Weights of a small image denoising model.
Model: 32-pixel images, activation hardswish, widths [64].
Training: adamw at rate 0.0015, batches of 128.
Data: trained on regions of photos with short descriptions (Visual Genome), 101725 training examples.
Rows from block 5, named by matrix and row number. Rows with one number belong to one channel. Each number is 200 + 30 x the weight over its row's rms, rounded and kept within 0 to 999. All counts start at 0. After the name is the row's rms in percent of the matrix's.
# convs0: first 3x3 conv (model.blocks.5.convs.0.weight, 64x64x3x3), inputs 0-15, a 3x3 kernel for each
# convs1: second 3x3 conv (model.blocks.5.convs.1.weight, 64x64x3x3, transposed), outputs 0-15, a 3x3 kernel for each
convs0.12,092,178,166,135,200,163,115,224,172,130,256,206,209,232,188,185,222,173,180,228,222,215,173,200,213,189,199,214,179,184,240,140,215,234,174,192,174,198,191,203,191,183,200,175,197,190,184,183,214,225,177,214,205,229,230,190,188,169,228,279,233,254,230,204,173,192,176,248,176,141,213,201,219,194,185,214,210,195,122,185,124,111,207,194,146,215,207,164,205,151,141,222,193,180,220,162,210,217,199,180,109,152,202,107,149,240,135,188,204,202,168,182,204,205,211,187,186,187,198,207,228,179,237,164,202,190,200,166,188,186,163,177,181,208,157,212,192,191,188,218,214,135,217,197,200
convs1.12,103,216,214,212,232,231,184,222,199,224,207,235,209,208,200,181,184,175,198,183,174,201,187,196,220,203,201,213,202,193,232,140,215,212,120,161,192,182,194,184,192,251,186,200,224,202,189,203,186,173,210,168,171,188,175,245,205,180,206,217,170,215,189,184,212,228,243,203,226,234,195,171,228,124,140,173,174,184,160,231,234,196,213,225,224,243,270,234,246,188,199,176,170,169,201,236,200,193,190,139,186,206,280,157,205,288,184,210,269,194,179,183,192,224,171,202,237,179,183,178,213,185,217,205,147,184,246,206,222,209,197,221,197,193,204,199,198,208,201,211,229,209,212,203,228
convs0.13,099,211,196,204,203,212,204,186,205,195,126,159,186,174,198,188,234,230,208,183,216,192,214,218,175,220,233,215,221,236,225,176,191,228,217,239,238,187,169,189,217,239,234,245,262,229,195,201,183,196,173,180,188,165,186,213,214,194,245,192,182,196,208,198,239,275,216,157,189,163,148,133,133,248,166,187,137,126,217,183,185,244,206,184,203,201,186,176,154,204,191,179,181,187,190,189,198,226,218,215,182,166,213,223,188,208,211,241,250,193,201,223,202,230,201,193,236,174,192,199,163,192,217,192,199,181,184,191,158,193,194,202,195,204,219,220,238,244,230,215,200,209,216,225,170
convs1.13,121,197,182,186,195,200,190,184,199,183,207,214,185,195,182,194,194,162,191,190,168,178,195,175,176,194,208,208,174,199,176,183,251,216,183,216,203,162,92,151,161,115,181,190,177,200,197,183,217,197,175,181,190,201,203,200,223,169,171,169,133,170,184,171,205,226,242,189,186,205,157,153,154,193,180,231,209,229,251,249,213,183,237,241,242,236,215,207,223,198,199,185,152,146,184,195,171,190,210,196,204,176,187,194,177,176,167,201,224,194,205,201,199,202,174,150,158,174,189,210,209,194,209,196,192,204,189,183,201,212,194,188,180,205,205,204,183,189,172,196,252,220,201,235,207
convs0.14,102,185,206,209,184,225,239,204,233,228,166,181,189,202,203,215,216,221,258,231,207,225,262,229,211,215,244,194,167,178,205,183,188,241,201,238,250,205,241,215,211,241,201,190,214,214,144,181,164,181,152,223,215,194,176,261,239,238,189,231,248,178,187,223,233,231,214,191,187,177,209,211,216,109,189,181,157,174,145,123,145,103,195,172,155,200,194,204,181,198,194,161,180,182,173,206,234,212,237,260,194,184,193,147,200,239,210,218,257,201,215,175,222,228,192,233,218,217,206,208,193,190,181,201,255,225,177,175,177,200,217,214,197,210,232,181,219,230,220,182,195,207,193,169,164
convs1.14,099,189,204,221,162,185,213,173,171,209,197,198,204,208,255,216,208,184,216,197,181,173,193,191,166,211,198,170,194,178,171,211,222,199,223,234,224,218,224,162,205,187,96,164,128,63,212,210,207,210,192,214,211,213,189,205,216,214,182,182,202,188,170,201,178,161,132,195,206,171,203,186,165,182,207,145,176,192,147,158,169,202,178,193,262,179,194,219,261,234,220,184,195,211,192,203,222,186,189,217,257,234,217,249,214,194,256,205,152,196,177,166,198,206,204,189,176,201,232,200,127,194,227,216,221,246,206,184,180,184,213,223,220,217,211,231,186,170,215,186,204,170,180,199,206
convs0.15,096,183,208,208,173,229,231,206,213,195,200,220,229,208,147,199,178,139,196,237,183,190,221,210,233,193,194,182,183,254,223,154,237,226,221,195,175,171,185,129,223,127,172,204,138,177,186,273,197,181,198,204,186,170,203,220,243,233,189,181,252,197,162,200,151,198,183,206,248,209,186,251,243,165,180,177,163,209,191,185,196,193,189,200,203,178,100,169,194,157,168,194,209,195,231,195,175,206,178,175,242,197,218,240,121,197,226,155,117,207,243,273,209,164,216,174,176,238,205,226,220,198,261,183,193,188,216,228,195,197,231,189,198,222,155,180,201,183,225,177,224,224,176,207,233
convs1.15,089,186,238,201,192,229,223,142,197,166,155,165,197,177,163,181,129,158,191,147,170,189,162,162,172,177,161,182,216,207,224,181,189,232,186,159,250,174,222,207,213,209,189,231,236,213,194,197,185,135,200,163,159,172,159,199,183,178,180,189,197,182,149,174,155,159,146,213,200,143,200,171,170,112,206,243,138,247,261,149,188,182,268,270,235,259,290,230,170,234,231,184,175,129,176,236,174,183,211,177,259,198,162,243,192,149,202,206,186,198,205,197,193,180,189,197,217,176,207,220,243,202,179,214,149,164,214,240,243,191,190,193,145,177,180,135,182,222,194,154,235,214,199,164,161
convs0.16,089,191,204,239,201,219,240,170,178,222,156,245,220,176,192,193,199,184,190,219,187,239,188,182,223,181,201,207,181,254,235,131,119,190,104,125,132,250,268,281,232,234,241,213,204,204,208,234,197,223,241,230,209,200,184,182,188,198,231,198,225,214,186,203,232,200,195,182,203,200,185,232,242,216,214,221,192,151,156,196,245,212,208,206,243,171,185,217,154,134,178,231,215,226,211,225,234,222,150,173,207,188,214,175,199,202,179,178,151,207,191,224,188,187,200,173,182,200,130,97,131,187,175,123,175,191,185,213,201,187,224,197,219,230,187,205,205,174,232,196,211,214,212,221,217
convs1.16,105,177,201,203,169,193,191,206,218,189,215,225,229,212,195,194,155,162,174,178,175,195,160,165,189,134,136,141,273,248,232,196,231,231,133,138,176,226,245,193,148,180,160,101,148,160,163,162,146,140,162,151,150,154,142,201,221,184,170,200,190,206,210,194,182,177,165,166,168,137,172,166,164,240,251,195,232,235,173,143,223,215,234,230,186,237,281,256,242,270,264,201,194,171,178,186,177,193,173,166,192,217,189,181,203,208,172,188,186,179,167,169,189,184,164,172,223,217,163,174,208,234,228,180,167,215,253,166,177,173,165,181,185,174,179,177,182,201,199,157,175,210,185,181,202
convs0.17,103,189,194,225,160,193,233,190,219,230,211,171,225,213,198,193,204,220,209,196,208,187,205,209,171,209,204,209,218,234,269,199,238,223,216,264,240,248,232,185,246,243,195,170,191,202,188,195,216,170,177,198,198,212,231,229,167,167,168,171,165,164,149,167,162,195,211,152,217,250,178,232,232,147,198,204,157,189,201,172,170,170,214,240,229,187,172,224,208,194,197,235,215,224,216,212,191,231,225,200,181,179,254,179,148,230,225,189,211,228,204,176,219,212,153,211,198,194,221,257,214,180,211,194,206,256,225,236,205,170,205,195,152,185,191,181,165,177,219,198,173,206,190,183,219
convs1.17,094,200,201,208,214,190,196,206,206,204,152,168,179,159,175,183,156,184,163,187,192,165,224,189,142,188,188,158,169,204,213,175,173,178,123,140,156,208,228,200,235,227,123,216,228,99,193,182,186,195,186,169,170,183,176,126,142,158,160,134,158,222,186,193,202,205,201,121,151,197,148,165,203,195,206,190,233,198,207,207,163,177,194,179,196,186,181,189,199,200,217,207,185,143,228,202,129,191,202,157,186,199,146,146,189,144,177,256,187,173,190,189,174,187,201,175,168,159,166,149,202,180,181,183,237,213,189,183,189,191,177,178,157,169,136,144,199,199,214,201,221,219,199,206,209
convs0.18,099,215,167,175,228,157,135,202,183,142,201,201,205,132,213,212,216,186,210,231,201,205,230,213,207,230,220,206,260,223,229,237,229,244,237,220,186,175,179,175,147,191,191,177,191,198,181,195,210,235,210,208,197,218,203,177,222,225,193,281,282,203,208,232,259,218,202,313,211,181,206,170,166,158,158,122,126,7,27,155,166,83,229,225,209,204,211,174,184,184,165,206,179,210,180,202,238,188,203,237,137,183,217,156,185,233,157,177,192,199,211,188,189,220,166,241,187,166,187,218,230,273,226,214,230,229,264,179,157,204,158,201,199,205,202,205,214,185,194,223,177,120,204,185,161
convs1.18,105,207,178,174,206,179,151,223,196,170,195,211,202,219,218,168,184,197,184,190,199,200,180,199,236,175,205,224,200,174,172,215,214,177,218,197,191,133,174,208,178,188,222,227,221,223,205,190,210,211,212,233,189,236,224,199,199,180,176,182,162,151,154,168,202,181,185,264,197,146,217,173,139,215,228,240,238,257,202,269,288,185,214,222,191,202,247,217,179,201,197,167,163,188,191,220,240,194,187,205,185,194,235,244,223,302,180,172,247,218,192,180,227,226,171,207,190,179,222,191,177,247,199,141,173,211,259,200,219,214,181,203,222,191,201,230,191,213,216,163,198,205,182,202,204
convs0.19,093,168,187,260,197,270,243,186,215,227,184,205,193,234,178,222,175,175,201,158,204,210,227,232,228,251,189,194,193,187,179,190,152,211,174,180,217,177,162,212,182,175,148,227,241,189,185,179,164,209,218,206,221,176,194,232,208,186,197,144,173,189,233,185,215,237,201,192,249,217,178,234,188,193,222,229,214,244,209,205,188,226,197,201,201,155,180,208,176,177,199,178,194,190,207,190,199,216,203,200,220,221,205,188,146,240,206,208,217,243,219,221,167,0,202,154,243,180,203,200,239,200,269,266,166,194,186,222,202,189,251,241,205,158,171,203,190,190,195,200,226,267,166,204,203
convs1.19,088,187,215,199,197,234,196,140,145,156,206,189,169,175,132,185,183,172,165,203,128,168,181,144,171,191,188,160,199,230,204,183,221,187,240,220,200,178,162,165,188,198,187,169,223,191,180,166,196,201,205,190,188,201,202,184,159,219,153,141,208,174,169,174,186,166,160,182,196,165,224,189,157,204,205,198,187,248,257,209,244,219,242,279,268,306,309,244,248,274,288,165,196,173,209,225,151,210,196,153,187,184,208,230,188,158,219,204,201,194,192,203,216,115,221,207,219,191,210,204,262,150,207,226,137,161,182,166,192,148,193,148,160,183,189,167,191,218,192,205,225,237,182,185,201
convs0.20,100,212,188,225,178,264,222,183,227,276,237,207,232,198,204,219,182,206,205,154,148,198,174,171,177,201,143,183,226,204,223,224,227,199,173,176,204,227,194,139,172,101,215,151,132,124,209,197,199,176,214,169,165,223,199,195,209,160,196,201,231,180,206,207,174,193,210,177,244,201,156,155,175,228,231,194,204,247,235,211,206,240,174,200,219,161,174,179,167,207,182,199,215,227,240,195,232,185,190,189,245,252,191,218,247,270,253,216,179,225,274,241,214,225,231,180,199,218,198,228,219,201,188,198,146,195,212,213,189,172,218,136,158,202,172,182,199,201,217,176,199,170,200,255,231
convs1.20,073,208,202,201,163,223,181,204,197,190,170,218,229,200,174,179,165,194,168,210,224,215,210,241,189,172,171,192,111,173,207,203,154,189,167,164,149,271,243,269,230,232,215,232,209,156,193,151,170,144,171,175,166,174,159,182,189,182,159,189,176,153,167,173,207,229,226,204,193,202,203,186,190,201,190,246,227,191,219,208,183,219,251,237,228,234,256,296,220,259,250,180,189,194,183,214,198,191,218,199,187,203,154,196,204,183,172,180,126,192,239,234,223,154,226,141,183,203,212,212,232,221,175,213,194,162,220,165,204,194,205,187,203,239,256,227,207,209,154,164,172,205,195,214,195
convs0.21,089,166,139,188,207,185,174,224,247,204,227,220,209,247,217,234,221,207,195,172,202,204,198,150,168,248,225,220,173,152,151,181,167,173,228,248,224,227,296,237,203,209,201,148,58,144,232,190,197,187,183,169,194,182,178,201,204,128,219,202,181,203,185,162,204,150,189,190,150,203,179,189,217,234,241,216,216,174,172,218,210,143,258,244,170,210,190,179,227,209,175,217,217,185,195,191,217,204,169,175,133,187,198,197,171,245,154,142,202,170,268,187,220,249,149,202,198,229,179,208,255,126,166,171,183,170,205,238,229,248,242,280,224,240,211,199,199,200,191,207,186,192,258,234,211
convs1.21,086,170,156,148,237,146,203,198,186,223,180,168,163,222,205,202,186,198,218,195,197,171,214,80,186,194,135,187,217,146,165,215,210,189,262,256,223,221,221,197,218,183,182,158,135,167,237,238,209,181,240,208,177,191,153,190,138,151,172,165,158,191,188,159,232,201,188,225,205,181,201,207,206,243,192,176,246,259,195,207,215,220,196,199,195,213,268,208,224,187,158,183,165,164,152,184,140,202,174,188,155,213,242,186,235,225,200,225,245,191,159,171,235,188,186,191,191,197,187,168,157,231,245,258,157,202,216,194,213,175,147,140,146,155,140,142,169,171,178,179,152,126,233,180,194
convs0.22,103,228,217,199,206,193,194,185,234,194,205,184,170,185,204,167,181,166,202,196,206,202,215,254,201,205,226,218,245,187,209,253,248,193,184,192,178,151,182,224,132,201,223,236,246,186,168,160,181,174,154,189,214,183,209,215,235,210,224,250,168,209,206,219,227,196,224,286,224,164,221,195,220,181,217,225,164,221,218,218,244,200,188,228,221,233,254,231,200,248,217,152,182,167,143,157,170,142,155,170,261,203,179,219,226,200,257,166,168,198,174,209,191,177,222,218,201,208,181,227,202,202,203,193,199,197,195,194,188,226,148,218,227,192,218,216,191,203,205,158,176,182,165,192,180
convs1.22,101,182,179,176,156,219,160,154,151,154,167,178,179,202,203,186,194,174,166,204,181,195,208,214,224,220,224,207,233,211,235,238,211,141,229,216,199,196,172,140,178,188,187,205,222,221,188,173,210,205,194,225,234,211,211,166,188,189,187,223,198,177,186,192,194,192,150,247,221,162,180,186,163,193,164,186,206,188,189,195,149,224,155,186,180,175,205,181,195,180,164,196,187,249,193,178,204,214,195,190,239,206,138,265,194,182,237,195,147,196,194,197,217,215,194,209,223,208,178,175,200,196,210,198,169,144,186,205,182,221,202,199,198,205,215,213,222,242,216,192,190,206,176,233,229
convs0.23,098,138,146,206,180,201,236,240,236,262,164,170,198,174,221,223,206,218,207,201,192,183,169,197,182,220,234,231,215,262,224,192,203,192,177,238,163,173,117,172,215,188,180,220,196,193,176,196,173,191,144,182,187,167,174,215,200,196,228,210,237,209,197,238,208,203,197,188,169,171,179,172,158,219,232,198,202,211,197,206,208,197,195,193,206,160,203,191,175,204,188,203,217,220,193,209,222,218,218,214,192,216,203,260,211,263,203,190,208,249,230,227,238,126,171,230,170,208,209,261,218,157,261,216,207,256,218,262,251,251,193,207,175,211,195,180,211,219,234,200,196,197,211,216,197
convs1.23,097,188,201,160,178,165,176,161,180,212,194,179,187,185,184,200,186,176,169,179,181,216,187,208,201,187,168,204,229,188,258,227,231,253,182,151,197,183,173,159,201,172,154,191,152,97,229,220,211,209,212,226,246,228,220,169,148,181,187,168,187,176,187,213,205,188,203,203,206,172,192,204,164,190,247,186,224,292,192,231,243,199,193,206,189,189,205,218,191,225,201,189,176,197,185,181,216,180,189,214,204,181,195,186,169,180,192,171,195,196,190,155,166,151,153,171,167,125,164,164,171,167,127,203,119,79,155,159,176,196,141,174,187,186,241,172,183,221,170,203,251,216,230,244,226
convs0.24,097,201,173,143,152,113,99,129,108,97,147,136,114,157,151,129,141,124,137,205,211,208,185,176,206,207,187,198,254,214,169,160,279,172,242,231,179,203,190,180,224,212,223,221,238,268,172,155,202,236,217,190,225,175,169,196,182,185,223,270,216,228,189,214,225,191,211,231,187,226,182,197,143,235,197,209,175,215,232,193,207,205,218,235,202,214,191,197,189,165,199,191,180,206,185,179,181,193,188,222,212,185,184,258,195,215,220,224,190,211,207,174,216,204,192,171,215,204,215,203,189,222,196,199,232,208,204,164,175,175,152,161,177,183,184,205,222,261,211,222,228,214,237,230,202
convs1.24,086,187,207,216,177,301,191,204,202,206,243,210,223,226,205,205,205,225,189,184,157,188,166,169,189,187,166,167,212,176,199,209,184,205,191,177,180,188,165,145,201,209,208,199,238,255,221,227,196,216,247,195,199,215,205,176,207,199,154,219,203,164,183,163,194,165,215,200,185,171,181,185,192,235,214,181,283,233,183,262,250,204,220,230,221,227,260,218,223,222,219,160,219,186,176,201,217,188,194,214,205,185,196,196,173,182,194,168,186,203,174,203,217,277,195,196,183,176,201,186,175,205,181,162,240,244,196,220,226,241,234,240,256,188,240,213,202,248,260,219,249,266,211,222,212
convs0.25,105,184,205,223,209,192,212,211,213,193,184,202,242,189,218,257,163,206,225,222,232,220,235,226,215,231,224,199,202,211,176,217,167,183,199,170,181,172,210,198,134,190,221,191,193,207,235,229,205,237,217,204,234,223,208,200,158,167,239,178,181,224,184,187,243,185,165,312,186,148,225,194,172,125,151,246,56,92,206,127,156,203,177,203,171,168,180,227,161,183,203,205,203,172,246,219,215,224,210,202,207,174,218,216,204,243,194,199,234,224,197,216,225,209,185,211,220,212,194,210,239,217,196,175,227,204,171,201,209,215,206,192,187,255,209,187,231,209,203,234,200,160,212,208,199
convs1.25,124,184,173,203,203,192,191,188,184,190,186,185,209,179,201,213,169,195,214,197,177,174,188,186,186,202,175,171,240,235,177,235,233,189,240,225,201,159,203,193,147,200,171,175,200,186,209,213,218,210,226,220,219,210,199,265,188,149,269,191,145,271,218,171,187,210,209,238,217,176,222,215,198,166,214,219,157,204,194,187,264,278,190,171,175,204,179,221,212,160,185,180,178,161,196,194,184,194,165,154,188,163,180,213,190,196,208,173,182,178,199,189,198,187,169,189,207,196,223,175,186,241,236,209,164,213,252,206,199,194,177,184,198,197,196,200,187,196,208,216,187,199,228,210,200
convs0.26,101,247,219,157,239,164,121,220,173,131,199,181,160,197,192,154,199,178,167,227,188,204,199,213,195,186,186,165,231,194,195,226,198,193,147,137,186,197,191,240,167,230,247,182,204,232,197,202,169,218,212,204,244,172,201,179,209,190,170,171,167,159,166,197,238,209,205,258,222,181,221,173,180,170,155,212,181,135,208,152,134,191,199,186,181,166,191,175,219,199,168,207,211,212,205,214,219,221,208,214,194,209,228,231,251,247,208,218,229,209,203,203,189,212,236,209,209,204,223,211,217,242,206,193,210,201,176,104,155,191,139,175,228,170,213,234,213,218,201,188,190,154,203,201,167
convs1.26,107,279,246,200,256,201,199,227,223,204,195,191,175,200,200,168,207,191,167,211,197,223,184,190,220,215,228,202,234,230,191,240,228,114,226,195,125,156,186,240,151,182,255,154,169,252,182,206,185,194,188,199,192,181,204,201,210,181,158,186,162,166,178,190,237,217,210,288,223,203,237,192,184,221,258,258,269,315,213,265,284,222,195,181,159,201,200,211,195,206,209,205,193,185,202,187,168,196,203,183,211,185,231,260,209,259,201,152,210,207,222,221,195,216,190,205,212,209,233,215,200,211,189,168,204,171,198,190,189,205,178,191,197,183,182,177,222,193,196,210,187,186,223,208,186
convs0.27,103,222,225,209,182,180,213,195,179,187,209,199,172,222,215,183,182,210,168,187,161,171,173,157,181,191,222,189,194,150,158,235,196,197,149,252,218,244,196,212,211,205,191,246,182,146,187,168,210,197,182,195,221,193,213,196,216,178,167,201,185,214,261,209,174,190,165,200,166,149,218,190,158,201,254,250,259,242,237,250,181,204,202,194,199,219,181,167,198,220,164,241,261,194,199,225,218,216,250,219,239,241,204,220,257,198,209,263,229,214,165,179,174,199,178,154,191,224,197,181,203,178,214,234,211,202,208,152,180,189,160,187,220,188,182,205,213,185,154,202,178,143,167,153,161
convs1.27,087,216,219,180,195,195,209,223,208,159,184,176,184,156,161,155,144,150,171,184,165,177,194,140,205,206,197,187,141,176,233,237,221,186,209,200,183,261,217,207,218,214,202,226,226,157,155,131,140,143,148,153,150,113,145,185,176,179,182,188,193,158,160,162,240,193,206,209,183,239,149,147,250,297,215,187,202,185,200,158,187,233,257,268,227,264,265,235,229,250,242,148,126,196,189,163,169,199,176,164,166,165,219,208,169,217,187,173,210,216,228,204,215,220,183,232,223,212,183,204,177,133,217,253,152,226,209,195,188,210,197,195,216,188,182,197,171,189,193,213,202,164,211,218,192
convs0.28,102,168,164,187,188,209,198,240,239,261,158,174,156,173,174,164,214,212,210,182,176,165,183,209,154,249,272,183,131,157,115,165,214,200,154,204,170,213,237,234,218,245,238,209,186,206,192,221,185,203,162,183,174,196,205,201,211,202,224,198,222,218,188,233,156,122,154,190,186,197,221,222,220,183,221,216,210,174,215,249,218,224,177,161,198,197,175,193,200,187,181,179,200,217,233,202,224,199,198,186,220,224,259,188,184,248,143,166,207,210,230,222,214,201,227,233,219,214,175,205,182,172,250,172,222,227,216,199,230,208,191,200,192,204,187,183,175,180,170,214,199,199,185,187,215
convs1.28,111,184,201,180,212,186,203,226,207,214,168,154,150,188,185,193,224,232,221,194,173,169,185,175,184,201,197,205,147,67,148,207,176,203,331,307,253,204,196,222,206,177,203,217,164,184,190,221,201,208,229,196,211,209,222,203,186,182,182,162,181,171,147,177,157,205,207,217,208,194,287,300,237,159,211,209,227,258,204,285,232,211,203,199,188,203,218,201,181,194,215,197,185,193,179,198,207,175,179,205,138,210,239,181,214,204,199,169,135,197,176,179,173,187,187,222,200,182,127,120,169,201,180,216,218,194,180,204,211,203,174,183,193,178,183,198,191,191,206,203,162,195,223,168,194
convs0.29,097,226,157,116,243,146,117,200,160,127,246,257,182,218,215,184,201,215,185,202,256,234,230,210,216,205,217,234,195,146,188,204,243,163,167,217,166,200,234,160,169,180,182,191,197,228,188,178,213,210,206,196,177,202,195,261,242,186,285,219,195,257,231,186,211,171,135,195,202,176,228,168,154,218,211,216,207,219,191,197,213,159,137,204,140,121,133,180,181,186,189,201,190,178,205,208,167,184,211,179,151,171,218,176,158,241,153,178,221,226,176,175,225,198,201,185,201,241,176,203,207,209,231,192,201,196,199,179,241,199,192,192,193,200,179,190,161,190,192,212,148,160,159,154,171
convs1.29,091,243,230,208,219,228,207,278,203,213,233,186,194,207,147,178,190,181,210,183,179,224,183,180,191,161,190,187,264,173,194,238,148,151,180,196,161,150,184,211,197,222,234,239,212,237,217,167,183,196,207,164,188,155,189,183,163,168,191,181,169,202,167,170,193,198,271,183,218,259,200,198,243,175,183,156,200,178,184,200,188,194,216,188,201,190,199,230,188,185,195,194,167,185,196,180,190,178,192,169,176,189,277,156,220,270,176,184,258,182,176,164,199,164,156,217,193,177,153,136,167,210,188,184,250,219,233,171,202,183,167,194,198,129,145,163,255,217,217,204,217,204,261,190,186
convs0.30,102,221,192,140,198,204,181,237,226,187,198,189,178,247,175,202,221,212,189,179,201,175,183,218,149,196,186,164,254,148,209,217,172,195,217,170,220,159,158,189,223,172,161,217,219,239,202,173,215,216,226,225,232,201,216,191,162,212,159,80,159,186,181,186,238,197,188,252,220,193,239,223,185,167,157,174,225,217,234,253,227,230,159,206,193,214,200,177,199,219,191,225,215,254,187,175,241,210,199,244,205,195,252,219,137,204,223,218,243,190,139,195,217,191,117,170,178,144,254,226,230,221,215,225,180,213,186,201,206,231,204,185,203,155,208,190,186,190,230,178,214,205,197,206,211
convs1.30,089,205,200,191,200,204,199,209,209,165,185,168,174,218,175,187,205,180,174,187,187,187,226,189,149,157,225,184,171,237,198,188,244,189,192,256,198,198,192,161,191,203,168,203,243,185,196,169,184,168,159,139,172,160,170,166,188,224,186,210,164,150,207,173,225,206,183,207,201,213,222,185,195,231,244,183,303,239,203,227,180,209,185,174,199,198,153,194,203,131,178,167,218,173,169,206,75,175,212,167,177,154,172,202,150,156,206,196,196,204,197,194,217,181,203,190,172,215,210,163,227,223,216,233,211,208,131,185,216,191,211,228,210,208,207,193,196,229,182,199,239,207,204,215,225
convs0.31,096,194,161,179,224,274,151,224,229,219,183,166,156,208,208,220,207,194,247,217,214,206,237,238,164,208,237,242,194,204,162,211,113,202,174,203,255,187,143,236,135,187,236,219,200,176,191,204,218,220,224,177,204,195,219,168,211,200,195,119,270,165,153,231,175,194,166,223,219,160,197,228,145,208,187,207,230,205,192,216,225,184,188,221,198,162,219,192,198,189,215,188,178,211,195,223,189,185,197,229,180,227,144,207,206,236,193,207,181,210,212,227,169,68,242,192,226,207,237,205,155,208,249,219,215,214,244,174,191,188,165,205,216,195,202,217,168,190,200,170,66,144,188,173,169
convs1.31,081,199,207,206,160,191,173,180,183,183,161,211,189,208,152,201,177,233,190,162,142,177,163,213,162,199,182,163,166,187,194,250,236,208,191,185,198,257,212,185,200,211,206,224,230,168,162,158,186,142,197,168,203,203,204,182,206,194,174,190,195,208,197,189,206,194,181,197,213,219,222,231,172,142,170,179,156,169,218,177,222,181,187,200,290,213,236,231,215,241,263,172,190,185,199,258,163,205,177,216,219,207,189,227,231,161,219,207,201,153,178,192,199,120,199,163,215,212,207,216,257,217,174,173,227,167,146,158,182,185,160,166,181,167,198,168,202,214,205,188,52,233,250,230,256
convs0.32,104,157,200,223,161,213,256,183,208,224,163,187,193,186,197,201,206,205,205,192,198,223,170,216,226,213,187,249,240,161,239,202,223,178,226,191,195,210,193,210,227,198,200,217,232,237,190,162,230,203,204,155,229,195,188,212,187,210,230,135,156,256,216,220,180,179,150,199,242,219,173,213,195,251,244,203,236,268,226,220,247,239,127,134,168,160,170,174,174,187,184,196,202,238,199,176,210,204,187,202,232,238,285,229,236,231,216,143,236,199,149,161,181,159,208,216,138,199,146,205,212,149,156,169,190,231,208,240,180,179,179,93,192,194,176,187,207,250,184,217,194,195,207,188,197
convs1.32,091,189,211,177,189,211,186,191,196,190,200,179,174,196,184,175,208,193,168,156,136,137,167,156,165,169,194,187,186,194,230,183,159,203,212,211,170,170,189,241,165,217,222,196,206,210,173,158,166,192,169,197,168,187,182,212,159,135,210,210,159,202,184,152,143,141,113,189,182,127,188,173,159,151,154,172,172,210,253,186,219,214,239,211,169,262,239,254,277,286,257,180,200,178,172,163,175,169,201,171,158,198,174,141,182,185,136,191,173,183,209,183,157,220,226,201,202,184,195,180,203,225,212,210,155,134,180,191,208,203,188,191,190,211,193,178,148,209,215,165,188,212,205,185,196
convs0.33,095,221,228,207,247,197,192,212,212,179,213,224,182,190,230,205,222,211,191,218,195,224,248,169,240,203,207,219,181,215,178,168,338,249,158,228,229,185,211,192,223,177,181,201,176,201,188,174,185,196,161,210,209,194,193,199,209,209,174,246,214,191,206,210,165,211,200,237,236,262,207,223,225,166,173,168,181,210,210,163,210,175,179,153,190,192,182,246,212,194,212,202,169,176,197,225,211,202,192,210,220,229,185,201,154,152,218,165,173,184,175,188,194,224,217,173,190,177,170,179,173,180,237,211,217,191,194,200,199,185,207,168,196,219,190,210,168,234,189,173,198,201,171,207,183
convs1.33,101,187,197,174,191,246,204,168,176,169,195,220,217,194,169,202,201,220,186,196,197,177,184,163,185,204,209,187,217,193,234,206,152,228,210,229,237,227,212,208,214,197,200,224,197,246,147,159,147,142,249,124,167,136,173,192,193,202,175,199,199,169,182,213,207,137,127,218,204,141,206,205,149,146,169,210,130,229,217,163,237,193,163,209,155,178,233,176,201,202,188,203,213,225,215,166,227,207,201,237,275,206,157,300,219,136,257,197,149,204,180,221,191,271,208,178,185,211,229,241,228,210,200,236,224,191,229,228,230,227,228,211,214,168,180,197,175,203,197,194,213,216,197,208,226
convs0.34,110,232,215,210,188,187,162,170,186,154,196,162,173,195,198,201,219,230,179,203,202,195,192,214,183,203,201,213,197,189,181,136,212,194,201,231,199,211,188,209,217,230,214,233,271,215,219,210,200,195,196,211,203,158,203,231,263,194,225,219,175,124,191,207,215,219,216,209,199,220,167,151,195,269,169,153,186,165,210,153,178,222,204,183,192,188,178,186,192,181,189,193,170,188,192,228,209,209,207,182,181,160,153,195,174,162,187,222,227,197,215,200,183,213,194,186,264,226,179,218,196,187,208,198,184,182,167,181,162,170,204,202,200,226,213,217,217,234,196,210,169,191,204,192,177
convs1.34,129,216,215,217,231,231,205,230,221,198,190,182,186,184,177,188,203,196,190,190,169,205,187,165,185,220,214,200,190,157,182,216,207,225,194,210,180,172,72,198,198,158,196,250,225,215,176,151,180,159,152,171,163,156,181,195,207,234,201,173,189,220,170,188,174,227,230,159,192,217,162,171,205,144,188,238,171,176,177,228,185,152,195,240,241,154,178,190,192,182,184,200,177,188,191,199,206,183,203,198,179,151,188,180,183,192,154,225,237,211,218,207,215,200,194,216,183,166,212,228,224,191,216,189,181,217,218,190,197,199,172,141,168,165,148,171,210,198,171,207,238,195,204,219,183
convs0.35,099,155,177,236,172,189,221,193,187,212,138,178,212,167,148,203,162,193,203,202,174,177,208,191,161,255,180,198,204,190,154,226,233,203,218,212,170,233,207,242,186,200,272,192,224,241,200,215,182,256,186,209,217,185,170,152,207,168,230,259,193,171,198,188,213,175,187,202,164,161,235,198,176,245,297,267,226,329,303,221,305,273,199,191,195,184,212,177,151,177,171,180,207,155,204,217,212,203,211,163,162,205,175,203,264,216,208,191,163,239,242,226,202,234,210,195,182,229,225,257,208,231,180,190,214,236,173,204,158,199,195,185,182,166,173,156,204,188,204,190,201,217,187,217,200
convs1.35,106,178,206,208,192,192,190,159,184,190,180,222,249,200,285,230,187,221,214,166,176,160,167,175,173,189,176,186,172,229,231,173,212,242,187,210,239,175,197,223,176,192,214,162,187,169,206,224,165,211,205,177,208,216,176,139,144,110,147,136,134,140,154,154,226,149,184,194,144,184,174,169,212,165,166,178,220,191,193,227,161,204,189,207,238,214,264,304,230,254,225,184,187,161,182,170,146,161,170,140,158,167,159,180,132,180,154,143,149,173,219,199,180,198,204,181,187,218,209,164,186,216,186,162,226,163,162,213,190,195,198,199,199,199,199,196,214,190,220,233,196,248,213,229,237